From a checkpoint of a small rotation predictor: batches of 128, 90422 training examples.
Rows from block 6 of a small rotation predictor, named by matrix and row number. Rows with one number belong to one neuron. Each number is 128 + 32 x the weight over its row's rms, rounded and kept within 0 to 255. All counts start at 0.
Before each neuron's rows are labels from the 100 images, of 14976, where the neuron reaches its highest value: "responds to" is what is common among them; "colour at peak" is the nearest of a few named colours to the mean colour under the peak. Only what is clearly more common there than usual is listed. The data: stained colorectal tissue patches (NCT-CRC-HE-100K). In brackets: how many of the 100.
# fc1: MLP up (model.blocks.6.mlp.fc1.weight, 768x192), inputs 0-191
# fc2: MLP down (model.blocks.6.mlp.fc2.weight, 192x768, transposed), outputs 0-191

responds to: tissue: cancer-associated stroma (30); tissue: mucus (25)
colour at peak: pink (66)
fc1.143 [147 199 128  99 110 126 147 141 108  28 145 128 133 111 102 135  98 102  76 113 128 141  75 111 117  96 137 120 138 123 137  99 184 163 163 169 150 150 125 150  62 108 135  69 111 128 117 104 152 154 142 134 172  95  74 147 116 142 157 156 142 175 104 186 184 109  93 151 138 170 183  72 136 127 169 155 168 140 101 143 121 134  96 150 137 113 102 144 190 146 133 103 123 130 167 159 144 167 143 118 171  68 112 159 157 119 138 126 111 102 165 180 148 109  96 115  92 126  70 167 115 167 154 153 123 120 218  67  80 129  98  76 140 134 162 141 137 111 136 171 103 109  91  51 155 111  82  94 135 153 131 107 125  70 115 138 101 133 160 144 163  49 101 112  94 176 138 140 118 174 128 123 140 168  74 104 147 118  86 162  96 133 140 188 111 115 123 101  54 149 107  85]
fc2.143 [170 117 111  70 164 102 153 123 173 139 119 148 174 120  90 122 104 104 144 134 183 109 133 129  96  69 131 124 135 162 119 173 146 109 111 111 134 111 133 137 100 137  99 152  91 149 214  56 158 115 114  99 181  98 102  94 126  89 118 151 174 155 123 125 157 132 119 120 202 119 107 173  87 171 131 152 108 161 142  96 107 140 199 108 146 205 187 136 121 174  63 112 140 131 140  88 138  94 126 171 191 101 136 111  80 107 135 100 107 120 129 129  97  93 159  23 151  98 126 125 100 156  74  93 147 184 107  94 141 103 127 120 147 102  53 108 133  79  86 117  76 129  57 168 118 143 104 123 127 117 114  93  70 127 135 124 153 114  61 152 120 192 121 124 130 123 126 118 155 101 122  99 114 161 143 140 104 102 187 145 103 149 161 134  81 141 174 138  99 126 164 189]

responds to: tissue: cancer-associated stroma (27)
colour at peak: pink (88)
fc1.52 [147 135 109 122 123 138  98 129 104  96 125 145 115 102 106 109 111 143 112  94 115 142  61 124  81 159 127 113 151 140 101 141 133  79 137 159 133 138  91 132 122 174 101 126 217 124 160  87 148 142 141 119  90 109  84 207 138 162 158 128 194  82 126 151  81 191 143 130 126 163 107 178  97 150   9  83 149 153  80 154 110 141 160 131 133 139 125 127 160 191 154 114 161 165 137  98 105  65 160 108 154 147 109 153 111 150 153 206 156 121 160 161 133 126 117 106 149 129 134 124 175 137  88 104  98 184 173 100  97  99  91 118 144 125 157 106 118  99 179  95  92 122 197 150 155 161  93 160 134 127 163 119 129 106 162  92  84  89 134 174 120   0 113 138  80 140  95 119 217 127 116 142 145 138 109  95 126  92 121 130 149 115 166 119 153 102 147 126 114 114 136 113]
fc2.52 [179 122 120  90 153 120 154 102 146 119 142 141 192 131 109 120 106  90 138 122 184 115 128 123  92  92 124 130 139 181 124 169 130 105 104 106 109 123 144 151 110 135 104 121 101 160 202  67 158 137 151 106 160 101  72 103 131 111 137 146 159 148 124 109 156 119 103 124 218 142 131 172  99 161 138 161 115 166 116 131  84 147 168 116 151 223 182 135 114 159  88 126 136 140 147  80 151 105 148 174 181 101 154 108  79 104 120 133  98 141 124 117  94  91 147  31 108  99 124 130  91 140 101  94 129 183 130 103 153 107 157 108 156 118  59 111 108  97  60 105  78 130  47 161 127 138 104 106 134 104 133 136 110 108 106 134 141 128  29 154 135 205 126 142 132 136 143 102 160 121 140  99 109 176 145 150 145  85 164 154 101 122 169 139  75 149 222 153  91  85 161 149]

responds to: tissue: debris (45)
colour at peak: pink (86)
fc1.471 [156 150 103  67 132 168  95 147 132  96 123 125 166  64 152 157  75 104 149 107 159 148 100 116  91 127 181 125 174  97 156 103 147 135 136 145 134 135 115 146 151 164 129 108 149 137 142  50 139 132 147 130 178  85  97 150 157 145 145 104 121 124 142 164 187 142 144 174 193 145 161  89 166  92  90 147 127 105  72 129 132  55 132  86  62 163 155 149 151 139 133 123 119 161 179 115 172 109 111 173 121 173 137 116 137 114 163  77 158  73 123 149 118 107  93 158 107 149 159 111 150  94 167 125 100 124 148 141  55  98 176 124  91  74 140 209 109 123 127 127 104 134 146 138 121 154 114 130 142 114 177 129 156  82 152 143 194 165 127 137 137   9 112  87 158 112 126  53 149  63 110 124 144  77  74 147 114 110 151 170  98 136 179 160 119 125 123 124 157 124  77 145]
fc2.471 [174 113 117  99 138 138 148 121 154 126 139 139 177 107  98 114 106 103 137 114 186 101 117 130  93 102 130 129 119 170 124 185 138 107  97 111 117 128 137 150 109 126  91 133 118 153 211  70 165  93 149 120 168  97  87  89 135  96 126 158 166 146 111 142 152 122 114 137 216 131 125 166  79 192 146 160 163 155 115 107  90 151 190 124 151 211 185 130 114 158  89 146 142 133 157  82 158 101 113 170 179  97 156 110  84 114 121 106 107 134 121 114 104 104 161  23 121  83 130 112  83 149  96  81 146 191 153 110 148  87 144 114 151 119  68 112 125 111  80  96  94 121  47 174 116 137 117 121 112 111 109 113  92 115 123 131 136 119  44 154 124 196 137 132 151 121 134 105 171 107 133 117 112 173 152 149 112  76 172 163 117 112 146 127  71 156 206 170  96  96 158 165]

responds to: tissue: tumour epithelium (33)
colour at peak: pink (72)
fc1.13 [218 159  94 122 111 169 101 155  81 156 149  78 119 104 111 104  66  63 150 155 118 122 136  99 125 162 187 109 109 103 133 143 107 157 152 166 148 139 126 123 111 112 122 113 164 117 115 142  70 115 112 107 124 121  85 207  94 149 180  47 110 190 122 137 148  91 131 139 157 135 195 101 165 120 107 151 134 108 131 107 107  48 138 105 101 145 172 159 187 151 116 132  86 144 151  51  86 165  94 137 155 148 123 131 112  63 116 143 131 138 111 179 140 116 153 135 137 131 103 135 170 132 136 113 143 147 159 174 137  79 112 121  98 122 146  90 188 136 122 148  73  79 160  88 143 147  63 157 104 113 123 128 163  84 151 114 146 134 137 128 139   0 108 134 175  99 148 136 143 123 123 133 120 207 153  85 107 146 135 133 147 169 154  84 160 149 119 141  97 109 152 129]
fc2.13 [187 114 108  85 131 124 154  97 183 129 120 156 160  96 110 122 109 107 134 121 195  84 105 121 119 110 154 116 121 157 113 178 158 110 111 116 110 111 137 156 124 134 113 117 113 142 191  55 169 115 139 116 176 117  80 103 122 118 113 165 147 153 140 138 142 139 118 115 197 126 103 185 102 150 127 166 127 146 133 128  67 170 178 106 158 225 178 140  81 145  61 122 146 149 149  62 141  67 134 141 183 115 144 113  88 131 142  94 106 129 123 137 123 124 121  44 136  97 130 127 101 149  75  96 162 178 121 105 144  96 112 121 167 105  60  93 129 106  60  73  99 132  64 170 134 134 108 124 120 119 114 126  84 116 124 120 145 118  46 164 110 218 148 132 133 130 129 100 166  92 134 118 126 188 141 153 133 108 179 133 118 133 155 143  79 142 206 154  80 110 158 177]

responds to: tissue: tumour epithelium (44); tissue: normal colon mucosa (25)
colour at peak: pink (64)
fc1.619 [156 118 162 123 131  97 128 103 145  97 121 169 131 108  87 124  66 121 142 184 112 136 131  78 137  78 121 130 173 132 110 136 137 141 128 143 205 176 103 155 140 127  75 124 161 139 149 111 105 162 143  97 125 130  58 134  92 152 127  91 140 139 109 201 177 124 118 139 107 120 144 121  90 142 116 108 150 124  94 147 166 100 112 132 157 194 117 132 150 154 147 174 118 147 138 151 130 120 133 115 140  91 133  95 157 162 138 108 128  99 183 103 139  99 159 162 135 144  83 172 142 147 124 171 164 123 184  95 177 124 195  86 135 108 128 146 172  57 115 165 112 115 140 156 161 110  90 146 149 118 113 139 154  65 156 138 131 123 164 118 118  24 123 106  99  62 141 158 194 141 113 150  88 119  90  85 129  83  66 155 138 136 145  95 131  44 122 158  92 128 184 255]
fc2.619 [172 126 124  73 138 113 143 115 132 121 135 167 171 101 110 124  92  99 158 126 195 121 114 121  80  89 129 116 120 170 127 181 135 105 117 115 116 121 151 149  87 130 100 137  95 152 212  61 150 112 146 103 180 100  91  90 129 107 121 157 160 147 144 125 159 125 120 127 213 123 140 158  95 179 132 166 129 165 129 114 116 150 200 114 155 210 179 158 114 154  70 136 142 105 161  64 149 102 109 170 175 110 148 116  87 113 135 106 103 130 118 125  99 116 174  30 154  90 135 117  80 151  92  97 142 195 129  92 152  94 147 113 158 104  72 122 124 130  73  91  73 131  63 165 129 132 112 127 112 111 116 100  90 122 107 126 139 116  50 141 116 197 112 139 140 115 121 105 164 107 131 125 120 163 142 136 112  68 180 159 111 128 169 129  73 144 195 170  85 110 146 165]

responds to: tissue: smooth muscle (39); tissue: debris (30)
colour at peak: pink (94)
fc1.182 [210  98 117 124 102 119 158 171  97 119 169  88 136  76 160 101 114 174 168 146 131 105 116 122  76 137 143 138 181 127  87  95 116 119 181 161 116 124 108 119 118 166 152  83 192 134 161  94 138 117  83 110 160 111  34 142 109 188 119 133 130 172 135 216  98 132 103  88 128 129 140 113  99 133  64 142 119 138  85  98 143 144 134 153 140  99 124 154 127 123 146 125 158 152 116 146 129 125 160 107 151 124 136 128  78 103 133 126 130 109 156 150  85 146  81 197  98 127 114 164 115 135 155 129 174 101 145 128 125  91 149 142 158  69  89  99 189  44 120 138  68 193 164  99 112 177 119 206 116 129 184  99 143 108 151 132 133 134 105 147 120  71  63  93  97 114 163 136 204 115 120  74 145  92 153 135  52  93 131 144  97 137 159 142  87 115 127 100 168 118 140 141]
fc2.182 [178 109 118  89 146 114 147 101 175 138 147 150 166 108 114 123 118  84 141 114 179 104 129 126 102 105 142 106 120 165 127 192 155 114 121 104 116 114 133 146  94 126  94 143 114 149 205  62 160 104 138 130 188  92  99  93 111  71 139 164 169 149 105 115 155 119 118 133 208 112 122 163  84 193 136 179 147 173 132 124  93 144 196 129 152 215 181 147 131 156  82 124 146 121 167  80 149 100 111 156 178 112 138 110  71 128 118 100  99 110 127 121  99  94 165  17 144  86 141 127  93 149  92 107 146 196 140  92 139  99 157 121 152 109  65 124 139 102  77  92  73 124  59 162 128 135 118 111 126 110 122 121 105 120 115 120 143 100  49 142 134 189 128 136 156 125 136 100 160 111 127 108 118 170 146 154 124  85 169 151 104 118 141 128  91 142 201 174  98 110 153 168]

responds to: tissue: smooth muscle (35)
colour at peak: pink (83)
fc1.740 [169 103 125 114 121 118 137 132 109 117 140 112 132  90 106 117 121  90 145 149 141 106 113 119 109  63 140 113 144 129 111 112 160  73 143 199 121 105 155 170  73 136 118 109 186 143 126  92 171 123 116 108 145 137 106 124 142 151 109 111 124 137 131 202 163 148 166 146 101  86 113  65 120  97  53 122 128 105 111 135 134 159 145 155 125 117 170 114 159 154 155 176 137 213 106 128 136 122 151 171 149  82  88  49 128  97 155 128 124 154 157 177 140 124 125 191 168 143 133 175 236 100 157 102 102 154 132  87 143  68 118 130 125 145 185 121  91  96 143 167 112 119 136 111 127 145  86 158 173 124 138 123 143  41 127 132 133 170 129 146 107  26 116 133 139  52 161 139 194 166 160  77 110  93 147  94 103 150 204 134  92 189 149  95 131 104 120 136 114 132 120 110]
fc2.740 [174 118 115  99 137 117 145 128 152 129 129 156 182 103 110 115 101  97 145 117 192  88 108 132 104 102 136 110 115 164 136 184 151 101 113 125 112 101 136 157 103 135 103 133 107 152 200  74 159 109 155 124 164 100 102  87 148 103 135 155 165 154 117 131 155 120 114 133 209 130 123 165  86 181 136 162 145 170 128 117  86 139 190 126 147 204 177 126 123 151  85 126 151 145 146  79 151 101 121 174 190  96 143 112  74 129 115  97  91 125 128 123 103  85 163  29 130  92 126 104  76 138  86  83 143 191 156 101 144 100 155 119 154 113  66 106 108 109  63 101  78 123  62 158 134 142 117 117 103 123 126 123 102 111 127 119 143 119  47 147 125 209 109 137 148 126 127 103 171 109 141 108 131 174 135 143 121  76 171 159 107 120 155 142  81 146 214 171  87  86 164 182]

responds to: tissue: debris (40); tissue: cancer-associated stroma (31)
colour at peak: pink (90)
fc1.72 [140 141 218 125  61 129 126 108 140 173 150 107  52 154 117 113 109 162 131  85 159  76 150 121  77  76 136 153 161 143 113 102 121 146 168 142 139 110 126 147  77 139 107 174 132 148 100 111 103 133 149 119 136  90  96  94 145 145 141 138 164  67 174 173 110 154 149  81 123 136 123 158  89  91  94  95 142 109 104 157 139 118  86 119 100  68 108 107 110 180 123 150 146 147 160 113 100 153 113 137 165 177 113 137 134  79 141 148 157 108 121 182  79 154 101 185 136  78 117 149 157 161 155  86 167  74 154 163 140  86 160 113 114 100 158 163 133 112  99 148  73 154 124 140  86 158 121 126  79 142 158 164 144  65 125 212  95 118  84 118 180 110  87 164  73  99 135  54 186 138 118 111 116 186  85 103  87 132 102 122 157 112 176  73 116 143 126 184 160 122 164 161]
fc2.72 [154 112  92 175 108 109 164 125 188 147 120 125 165 111 112 136 145 101 163 135 186  90 113 131 100 101 131  99 136 112  87 172 181 105 137 101 131 136 115 114 106 160 122 157 134 107 212 121 120  56 105 102 192 152  39  80 108  91 135 142 170 162 121 113 168 202 119 138 232 152 108 166 106 128 125 167 137 147  91 102  90 116 170 121 124 147 166 139 117  93 118 115 130  99 123 142 123 129 121 107 161 105 153  96  99 167 112 101  89 143 107 129 102  94 132  91 184 130 132  87  97 154 103  68 139 187  88  96 140 101 146 118 118 116  73 124 103 104 111  90  64 112  53 120 135 114  95 149  81  91 112 103  60  66 140 113 154 101 123 158 112 172 134 125 123 153 151  81 146  69 132  74 146 149 159 121 126  74 142 150 115 143 110 140 120 142 190 173 124  91 146 203]

responds to: tissue: smooth muscle (65)
colour at peak: brown (32)
fc1.131 [118 161 111 135 105 136 132 122 187 133 164 114 183 144  97 165 101 153 129 102 148 162 130 130 142 147 185 104 147  79 125  56 146 116 187 149 182 174  51 126  99 113 133  60 126 127 167  84 103 140  82 137 122  44 127 136 171 142  98 116 129 103 111 177  78 145 144  87 127 147 144 175 145 145  88  86 117 133 173  98 131 124  83 183  37 133 179 171 138 113 137 146 149  71 134 129  81 114 112 165 178 130 111 125 125 112 123 131 188 131 166 127 126  83 132 181 135 162 116 101 161  67 142 148 135  75  99  90 175 123 157  89 114 115 135 142  77 136 105 184 111 128  48 157  99 151  72 115 172 138 200 185 139  85 130 117 108 165 115 112 134 101 136 130 152  96 164 126 136 104 158 149 140 157  94 111 133  73 137 155 128 175 149  92 147 179 113 154 125 100 165 138]
fc2.131 [140 110 129  27 103 107 120  22 129 123 157 163 172  98 134 136  75  99 161 118 184 123 106 103  97  91 126 124  90 167 115 196 182  98 127  79 119 106 147 101 144 131 132 101 107 152 148 119 131 117  95 126 170 121 101 129 109 136 114 118 139 139 191 123 156 161 129 140 140 101 119 149  83 228 119 160 159 159 124  97 112 127 221 106 102 151 125 108 155  97  73 144 134 117 138  58 168 152  80 181 177 127 143 146 103 121 135 127 120 148 113 130 138 102 113  65 130  78  91 116 110 139 117 137 152 136 117 127 139 126 142 122 144 136 100  76 118 136 120  80 100 123 118 144 126 125  85 147  92 123 109  86 123 112 107  73 119 119  45 120 120 176 113 139  99 148 119 103 123  75 137  96 131 189 134 129 133  66 159 153  88 206 135 129  83 136 168 141  53  62 186 156]

responds to: tissue: smooth muscle (32)
colour at peak: pink (68)
fc1.451 [130 166 145  56 159 134 140 101 160 129 174 141 141 128  95 121  85 162 120 186 157 110 118  92 138  90  91 156 144  63 173  83  79 146 123  85 124 105 119 119 139 133 236  93 169  39 135 141 107 142 130  46 165 151 115 165 138 116 114 137  97 138  93 177 107 124 165 154  56  87  93 144 124 138 165 104 121 121 102 111 104 106 111 109 168  96 146 124 115 173 133 151 107 128 183 139 120 140 109 122  88 131 167 167 135 130 202 105 142 138 194 101 144 185 115  99 145 142 121 154 202  89  96 107 151 103 125  97 157 135 103 113 120 138 155 132 152  84 198 110  92 112 134 131 183 129 159 127  85 177 166  99 177 145 170 118 107 133 112  91 103 135  67 175 152 111 103 216 160  83 152 146 127 145 137 161 107  60 134 110 172 109 128 149 119 124 126 100 122 113 123 137]
fc2.451 [123 121 101 137 133 121 141 113 186 139 145 195  83 149  93 148 113  88 107 115 170 179 152 160 136  96   0 168 124 185  81 146 169  83 139 153 133 124 147 118 116 162 134 182 128 142 169 165 137 116 142 140 146 138  98 115 136 113 132  94 148 167 132 110 148 137 135 126 156 112  74 125 106 128 160 183 123 128 106 134 125 152 167  97 132 121 131 154  84 154   0 108 129 115 173 124 105  53 143 157  46  97 127 138 134 156 105 141  96 113 123 122 118 106  41  84 117  82 128  98 154  96 119 139 128 151 169 116 143 101 139 140 131 117  93  84 145 118 103 137 114 120  54 150 117 115  22 109 153  97 113 135  47 103 109 125 141 117 100 160 142 118 141  97 151 124 109  95 149  97 141  95 145 127 116 169 129 122 124 152 106 221 159 113  96 143 141 142  95  88  91 150]

responds to: tissue: tumour epithelium (43)
colour at peak: pink (69)
fc1.496 [118 135 181 115 132  99 105 139 114 151 149 130 112  70 144 128  21 114 159 159 115 123 109 100 135 108 201 149 143 123 124 136 149 166 132 173 130 144 121  99 134 139  64 109 119 116 192 118 120 122 182  92 180 124  38  91 194 141 138  99 122 139 119 139 135 181 126 155 160 106 169 112  84  89 195 142 127  77  93 154 135  84 125 111 152 129 203 125 124 125  97 164 157 179 150  94 127 118  93 159 159 125 193 137  97  98 125 132 169 169 141 123 118 120 140 169 116 118 129 117 159 106 136 142 104 147 164 114 179  58  96 103 101 120 138 188 131 120  78 126 125 129 159 116 117 146  97 121 166 172 113 113 163  66 114 115 115 131 144 149 122  36 131 131 163 162 128  88 144 131  81  97 100 208  74 116 127  67 106 130 150  76 181 133 163 107 122 191  87 112  89 132]
fc2.496 [176 118 118  93 121 110 133 118 139 128 133 139 164  95 102 117 100  83 148 108 192  94 117 102 111 100 115 128 120 154 119 170 140 109 119 109 106 127 133 138  98 121 125 117 102 138 188  73 161 103 136 106 154 104 105 120 116 113 129 151 158 144 114 148 163 129 110 126 227 130 142 159  87 164 159 150 176 152 116 107  89 167 204 121 126 220 187 121 143 147  82 143 139 139 155  77 160  99 126 180 163  90 143 104  72 104 122 122  90 127 117 116 111 108 170   0 143  89 123 114  89 133  88  99 138 189 138 124 135  91 146 124 150 115  75 109 115 125  79  81  76 135  43 144 120 136 103 126 150 108 104 113 101 101 111 123 137 122  53 153 126 209 112 125 148 121 146 103 160 105 135 128 109 161 140 141 109  86 184 143 118 105 177 116  80 145 215 153  85  87 149 174]

responds to: tissue: debris (45)
colour at peak: pink (71)
fc1.683 [111 115 143  69 117 163 116 107 150 139 107 118 159 123 161 173  90 174 108 193 142 111  98  89 131 101 179 144 131 125  70 135  95 112 133 152 153 127  79 147 128 120  96  91  81 127 119 109 138 157 131 179 105 148  81 123 102 135  73  80 115 166 125 149 134 143  86 136 138 147  69 255 161 132 146 116 109 156 136 112 135 142 156 157 122 122 114 122 158 109 169 115 183 178 146 145 142 121 107  66 113 136  67 142  82 127 134 163 132 120 120  85 163 124 184 138 128 103 129 100 167 206 196 139 130 129 146 133  79  67 128 118 145  96 151 104 135  72  95 144 102 146 107 139 107 151 143  83 114 112 182 141 159 147 159 173 214 161 180 118  88 145 154  44 166  64 145  71 137 169  80 130 133  96 143 145 103 135  99 117  94 121 173 160 146 103 116 151 146 155  99 107]
fc2.683 [164 136 116  82 130  84 142  65  92 115 150 156 140  82 164 122  91 114 148 104 182 110 151 106 147 103 131 102 128 161 135 125 114 111  92 118 145  79 123 144 116 134 106 120 166 136 189  68 139 108 125 109 164 100 117 128 136 127 145 157 143 162 168 144 147 183 112 130 203 145 109 184  88 143 161 217 106 163 151  97 132 144 191 128  98 179 127 111 149 170  81 135 149 123 133  98 180 143 149 130 181 109 139  90  74 103 150 111 108 141 135 129 109 108 212  26 201 108 100 116 144 126 103 142 127 159 100 116 166 122 123 149 148 116  62 107 114 122 109  85 109 130  58 175 121 130 110 113 112 128 142  80 121  73 110 181 147  90  40 136 160 151  84 174 105 118 138  88 163  68 112 162 144 135 142 166 116  95 103 125 122  89 220 136 119 138 172 144 117 121 123 144]

responds to: tissue: adipose tissue (34)
colour at peak: pink (65)
fc1.447 [151 135 188  85  99 129 112 138 108  70 128 147 127 114 143 144  62 130 170 174 191 123 138 100 166  35 135 168 121 140 105 119 105 156 175  97 141 146 112 133  80 103  95 123 206  95 108 115 127 175 158 124 155 127  96 143 107 129 163 101 145 169 109 213 214 104 132 113 130 139 112 141 121 177  95 126 106 123 127 123 117  95 162 109 141 147 103 169 172 116 113 139 118 121 113 108 191  59 130 172  81 105 103 132 156 167 141  97 146  88 152 179  79 162 100 131 121 169 164 143 171  94 153 163 104 132 167 164 151 154 146 143 123  92 203 117 157  78 151 128  43 143 100 128 140 109 130 184 110 166 149 117 115 111 121 120 133 124 146 113 119  31  92 152  92 164  76 142 131 141 127 133 131 113  98 104 117  80 122 152 100  99 173 151  39  87 131  97 136 127 113 126]
fc2.447 [152 133 114  99 152 114 166 118 165 125 145 170 188 103  94 129 113  97 135 109 176 104 127 132  85 102 131 124 120 173 132 176 142 117 116  94 115 114 147 148 102 131  99 122 109 153 221  72 158  97 127 114 171 111  90  92 129 101 125 151 159 146 118 136 163 137 119 134 215 117 127 152  91 184 125 168 140 171 127  98  85 144 196 118 132 213 175 145 130 156  85 132 154 123 154  84 147 104 116 169 188 110 143 123  78 126 122  94 108 129 124 120 108  87 159  21 123  97 146 109  91 129  80 100 150 197 158 108 142  81 137 107 141 124  66 119 122 118  83  94  70 112  45 154 116 134 112 140 122 108 121 129 105 109 123 130 143 119  44 151 123 200 113 142 135 123 126 100 165 120 133 123 124 166 149 148 137  80 173 161 108 118 152 133  79 160 215 172  87  91 143 166]

responds to: tissue: debris (48)
colour at peak: pink (87)
fc1.192 [161 139 167 110  98 136 121  85 140 158 125 169 125  97 139 133  56 100 142 180 164 139  93 101 124 103 193 179 209  99 150 134 103 143 133 145 140 104 122 109 118 121 117  95 134 124 166 109  99 177 119 137 175 128  27 140 146 112 159  85 138 180 109 191 184 118 135 120 106 115 191 130 124 116  51  80 133 112  63 145 167 135 133  88 147 136 138 107 158 120 121 170 128 121 117  98 159  91 121 150 135 139 107 167 140 141 128  76 120 116 140 148 108  93 107 184 140 160 138 126 139  81 159 157 123  86 137  64 142 111 142 106 122 166 172 169 151  57  77 161  59 140 147 134 109 115 122 143 141 108 199 111  91  41 140 143 140 169 180 121 115  77 132  94  92 146  64 110 159 143  93 168 127 153 130 155 113 147 132 154 111 124 234 117 130 112 106 109 138 161 101 134]
fc2.192 [167 121 109  92 158 123 164 115 149 115 143 153 179 119  96 122 110  97 135 113 190 111 119 130  80 102 127 122 132 175 129 177 144 108 109 103 110 119 139 148  99 115 110 122 111 179 216  68 151 104 142 109 192 105  99 101 125  93 126 163 156 162 130 119 158 122 103 136 226 116 121 160  90 184 151 162 156 169 124 113 104 127 188 125 151 210 168 121 130 166  87 141 137 136 158  82 157  95 131 170 189 104 144  98  77 110 121 102  92 127 128 119 109 111 160  35 127  91 127 126  95 149  95  93 140 183 136  99 139  97 146 115 154 101  60 114 114 104  90  89  85 128  47 160 121 128 118 137 118 112 118  92  96 114 123 123 146 137  58 147 133 212 130 140 140 124 144 101 167 113 138 123 120 182 145 148 128  74 167 164 120 108 146 125  73 156 203 169  89 104 151 182]

responds to: tissue: smooth muscle (52)
colour at peak: pink (71)
fc1.397 [116 182 171 118 152 183 127 109 134 162 160 156 205 165  95 143 112  95 147 114 161 152 124 121 105 100 105 135 147  78 161 111 126 133 141 129 140 105 138 144  63 102 176  86 150 128 143 133 108 137 144  52 176 245  77 121 156 176  93 146 106 173  80 155 150 106 107 121  64 153 137 205  85  89 124 138 154 122 158 135  62  70 117 126  85 148 155 104 154 144 137 190 104 133 158 158 147 143 132 119  74 155 150 141 151 110 149 145 116 125 149 113 121 178  74  65 116 198 141 106 123 104  95 144 145 107 134 111  79  78 140 117 113  84 140 104 130  49 159 109 107 122 153 126 135 122 178 146 133 106 159 144 104 110 156  82 140  93 150 146  84  91 129 121 136 118 125  93 124  71 110  68 101 192 132 129  74 159 130 172 145 108 169 158 107 125  91 163 151 164 150 136]
fc2.397 [214 117 107  60 125 110 155 161 148 159 157 120 164 102 134 112 107 108 146  85 184 124 128 156 116  89 171 111 135 176 151 146 166  87 112 102 148 137 137 140 113 130 106 153 114 164 177  89 130  86 134 118 158  82 197 114 133 102 122 118 179 153 114 161 154 156 125 129 190  99 131 194 103 174 160 169 139 135  86 130 105 140 181 123 137 176 165 132 121 140  41 102  97 107 121 110 158 107 144 167 159  89 122 106  83  62 131 127 130 134 144  93 132 121 142  75 142  93 120 128 108 131 100 112 130 184 130 116 143 109 119 119 133 101  68 126 122  59  96  76 106 121  43 157 154 142 111 111 136 103 159 128  71  45 141 139 121 117  56 159 135 108 136 151 153 128 145 131 186 112 135 145 118 167 167 127  84 123 123 157  99 199 213 130  96 151 159 150  77 104 167 184]

responds to: tissue: smooth muscle (36)
colour at peak: pink (80)
fc1.30 [169 220  54 156  98 127 119 177 108 128 141 123 112 175 118 114 148  77  72  85 132 133 171 118 104 145 182 130 179 166 151 113 192 162 143 124 101 129  99  83 141 118  83  34 184 106 131  74  86 162 116 105 155 184 150 185 102  95 123 127 153 159 143 102 108 155 107 138 125 131 171 196 111 127 108 135 116 124 105 130 128  86 133 138 111 121 107 149 158 132 131 135 135 138 155 106 124  95 119  93 113 150 137 124 118 136 220 123 139 156 214 153 135 118 101 146 138 123  86 148  97 112 139 125 149  87 125 107  91 100 140 202 111  56 169 154 124  54 120 132 119  86 103 122 197 140 152 130 189  83 146 123 195  77 165 151 103 149 129 121 146  96 136 108 136 117  66 140 155 126 128  96 135 146 173 179 125 145 139 105 143 144 167 114  81 129 114  85 130 136  69 136]
fc2.30 [183 117 120  86 155 125 156 136 157 134 156 145 159 124 114 107 110  94 149  83 191  94 114 122  95  83 135 124 114 173 122 180 153 103 119 118 102 123 147 164 115 123 101 137 109 164 219  61 150 112 142 118 151  97 113 100 150 115 128 168 164 162 128 136 166 128 113 133 208 130 143 170  86 191 154 168 144 146 103 112  79 151 194 113 147 230 179 140 118 161  82 137 140 132 153  75 153 109 108 164 177  97 130 101  69 109 127 120 102 123 109 114 110 113 166  31 138  92 130 120  99 142 106  98 142 189 135 100 135  97 140 115 155 112  81 107 126  92  77 100  97 116  53 136 126 135  87 115 132  98 121 118  99 107 130 131 137 121  33 149 127 185 133 128 161 122 143 104 167 111 135 132 119 173 163 157 105  76 173 147 123 121 159 130  74 155 197 162  88 107 146 172]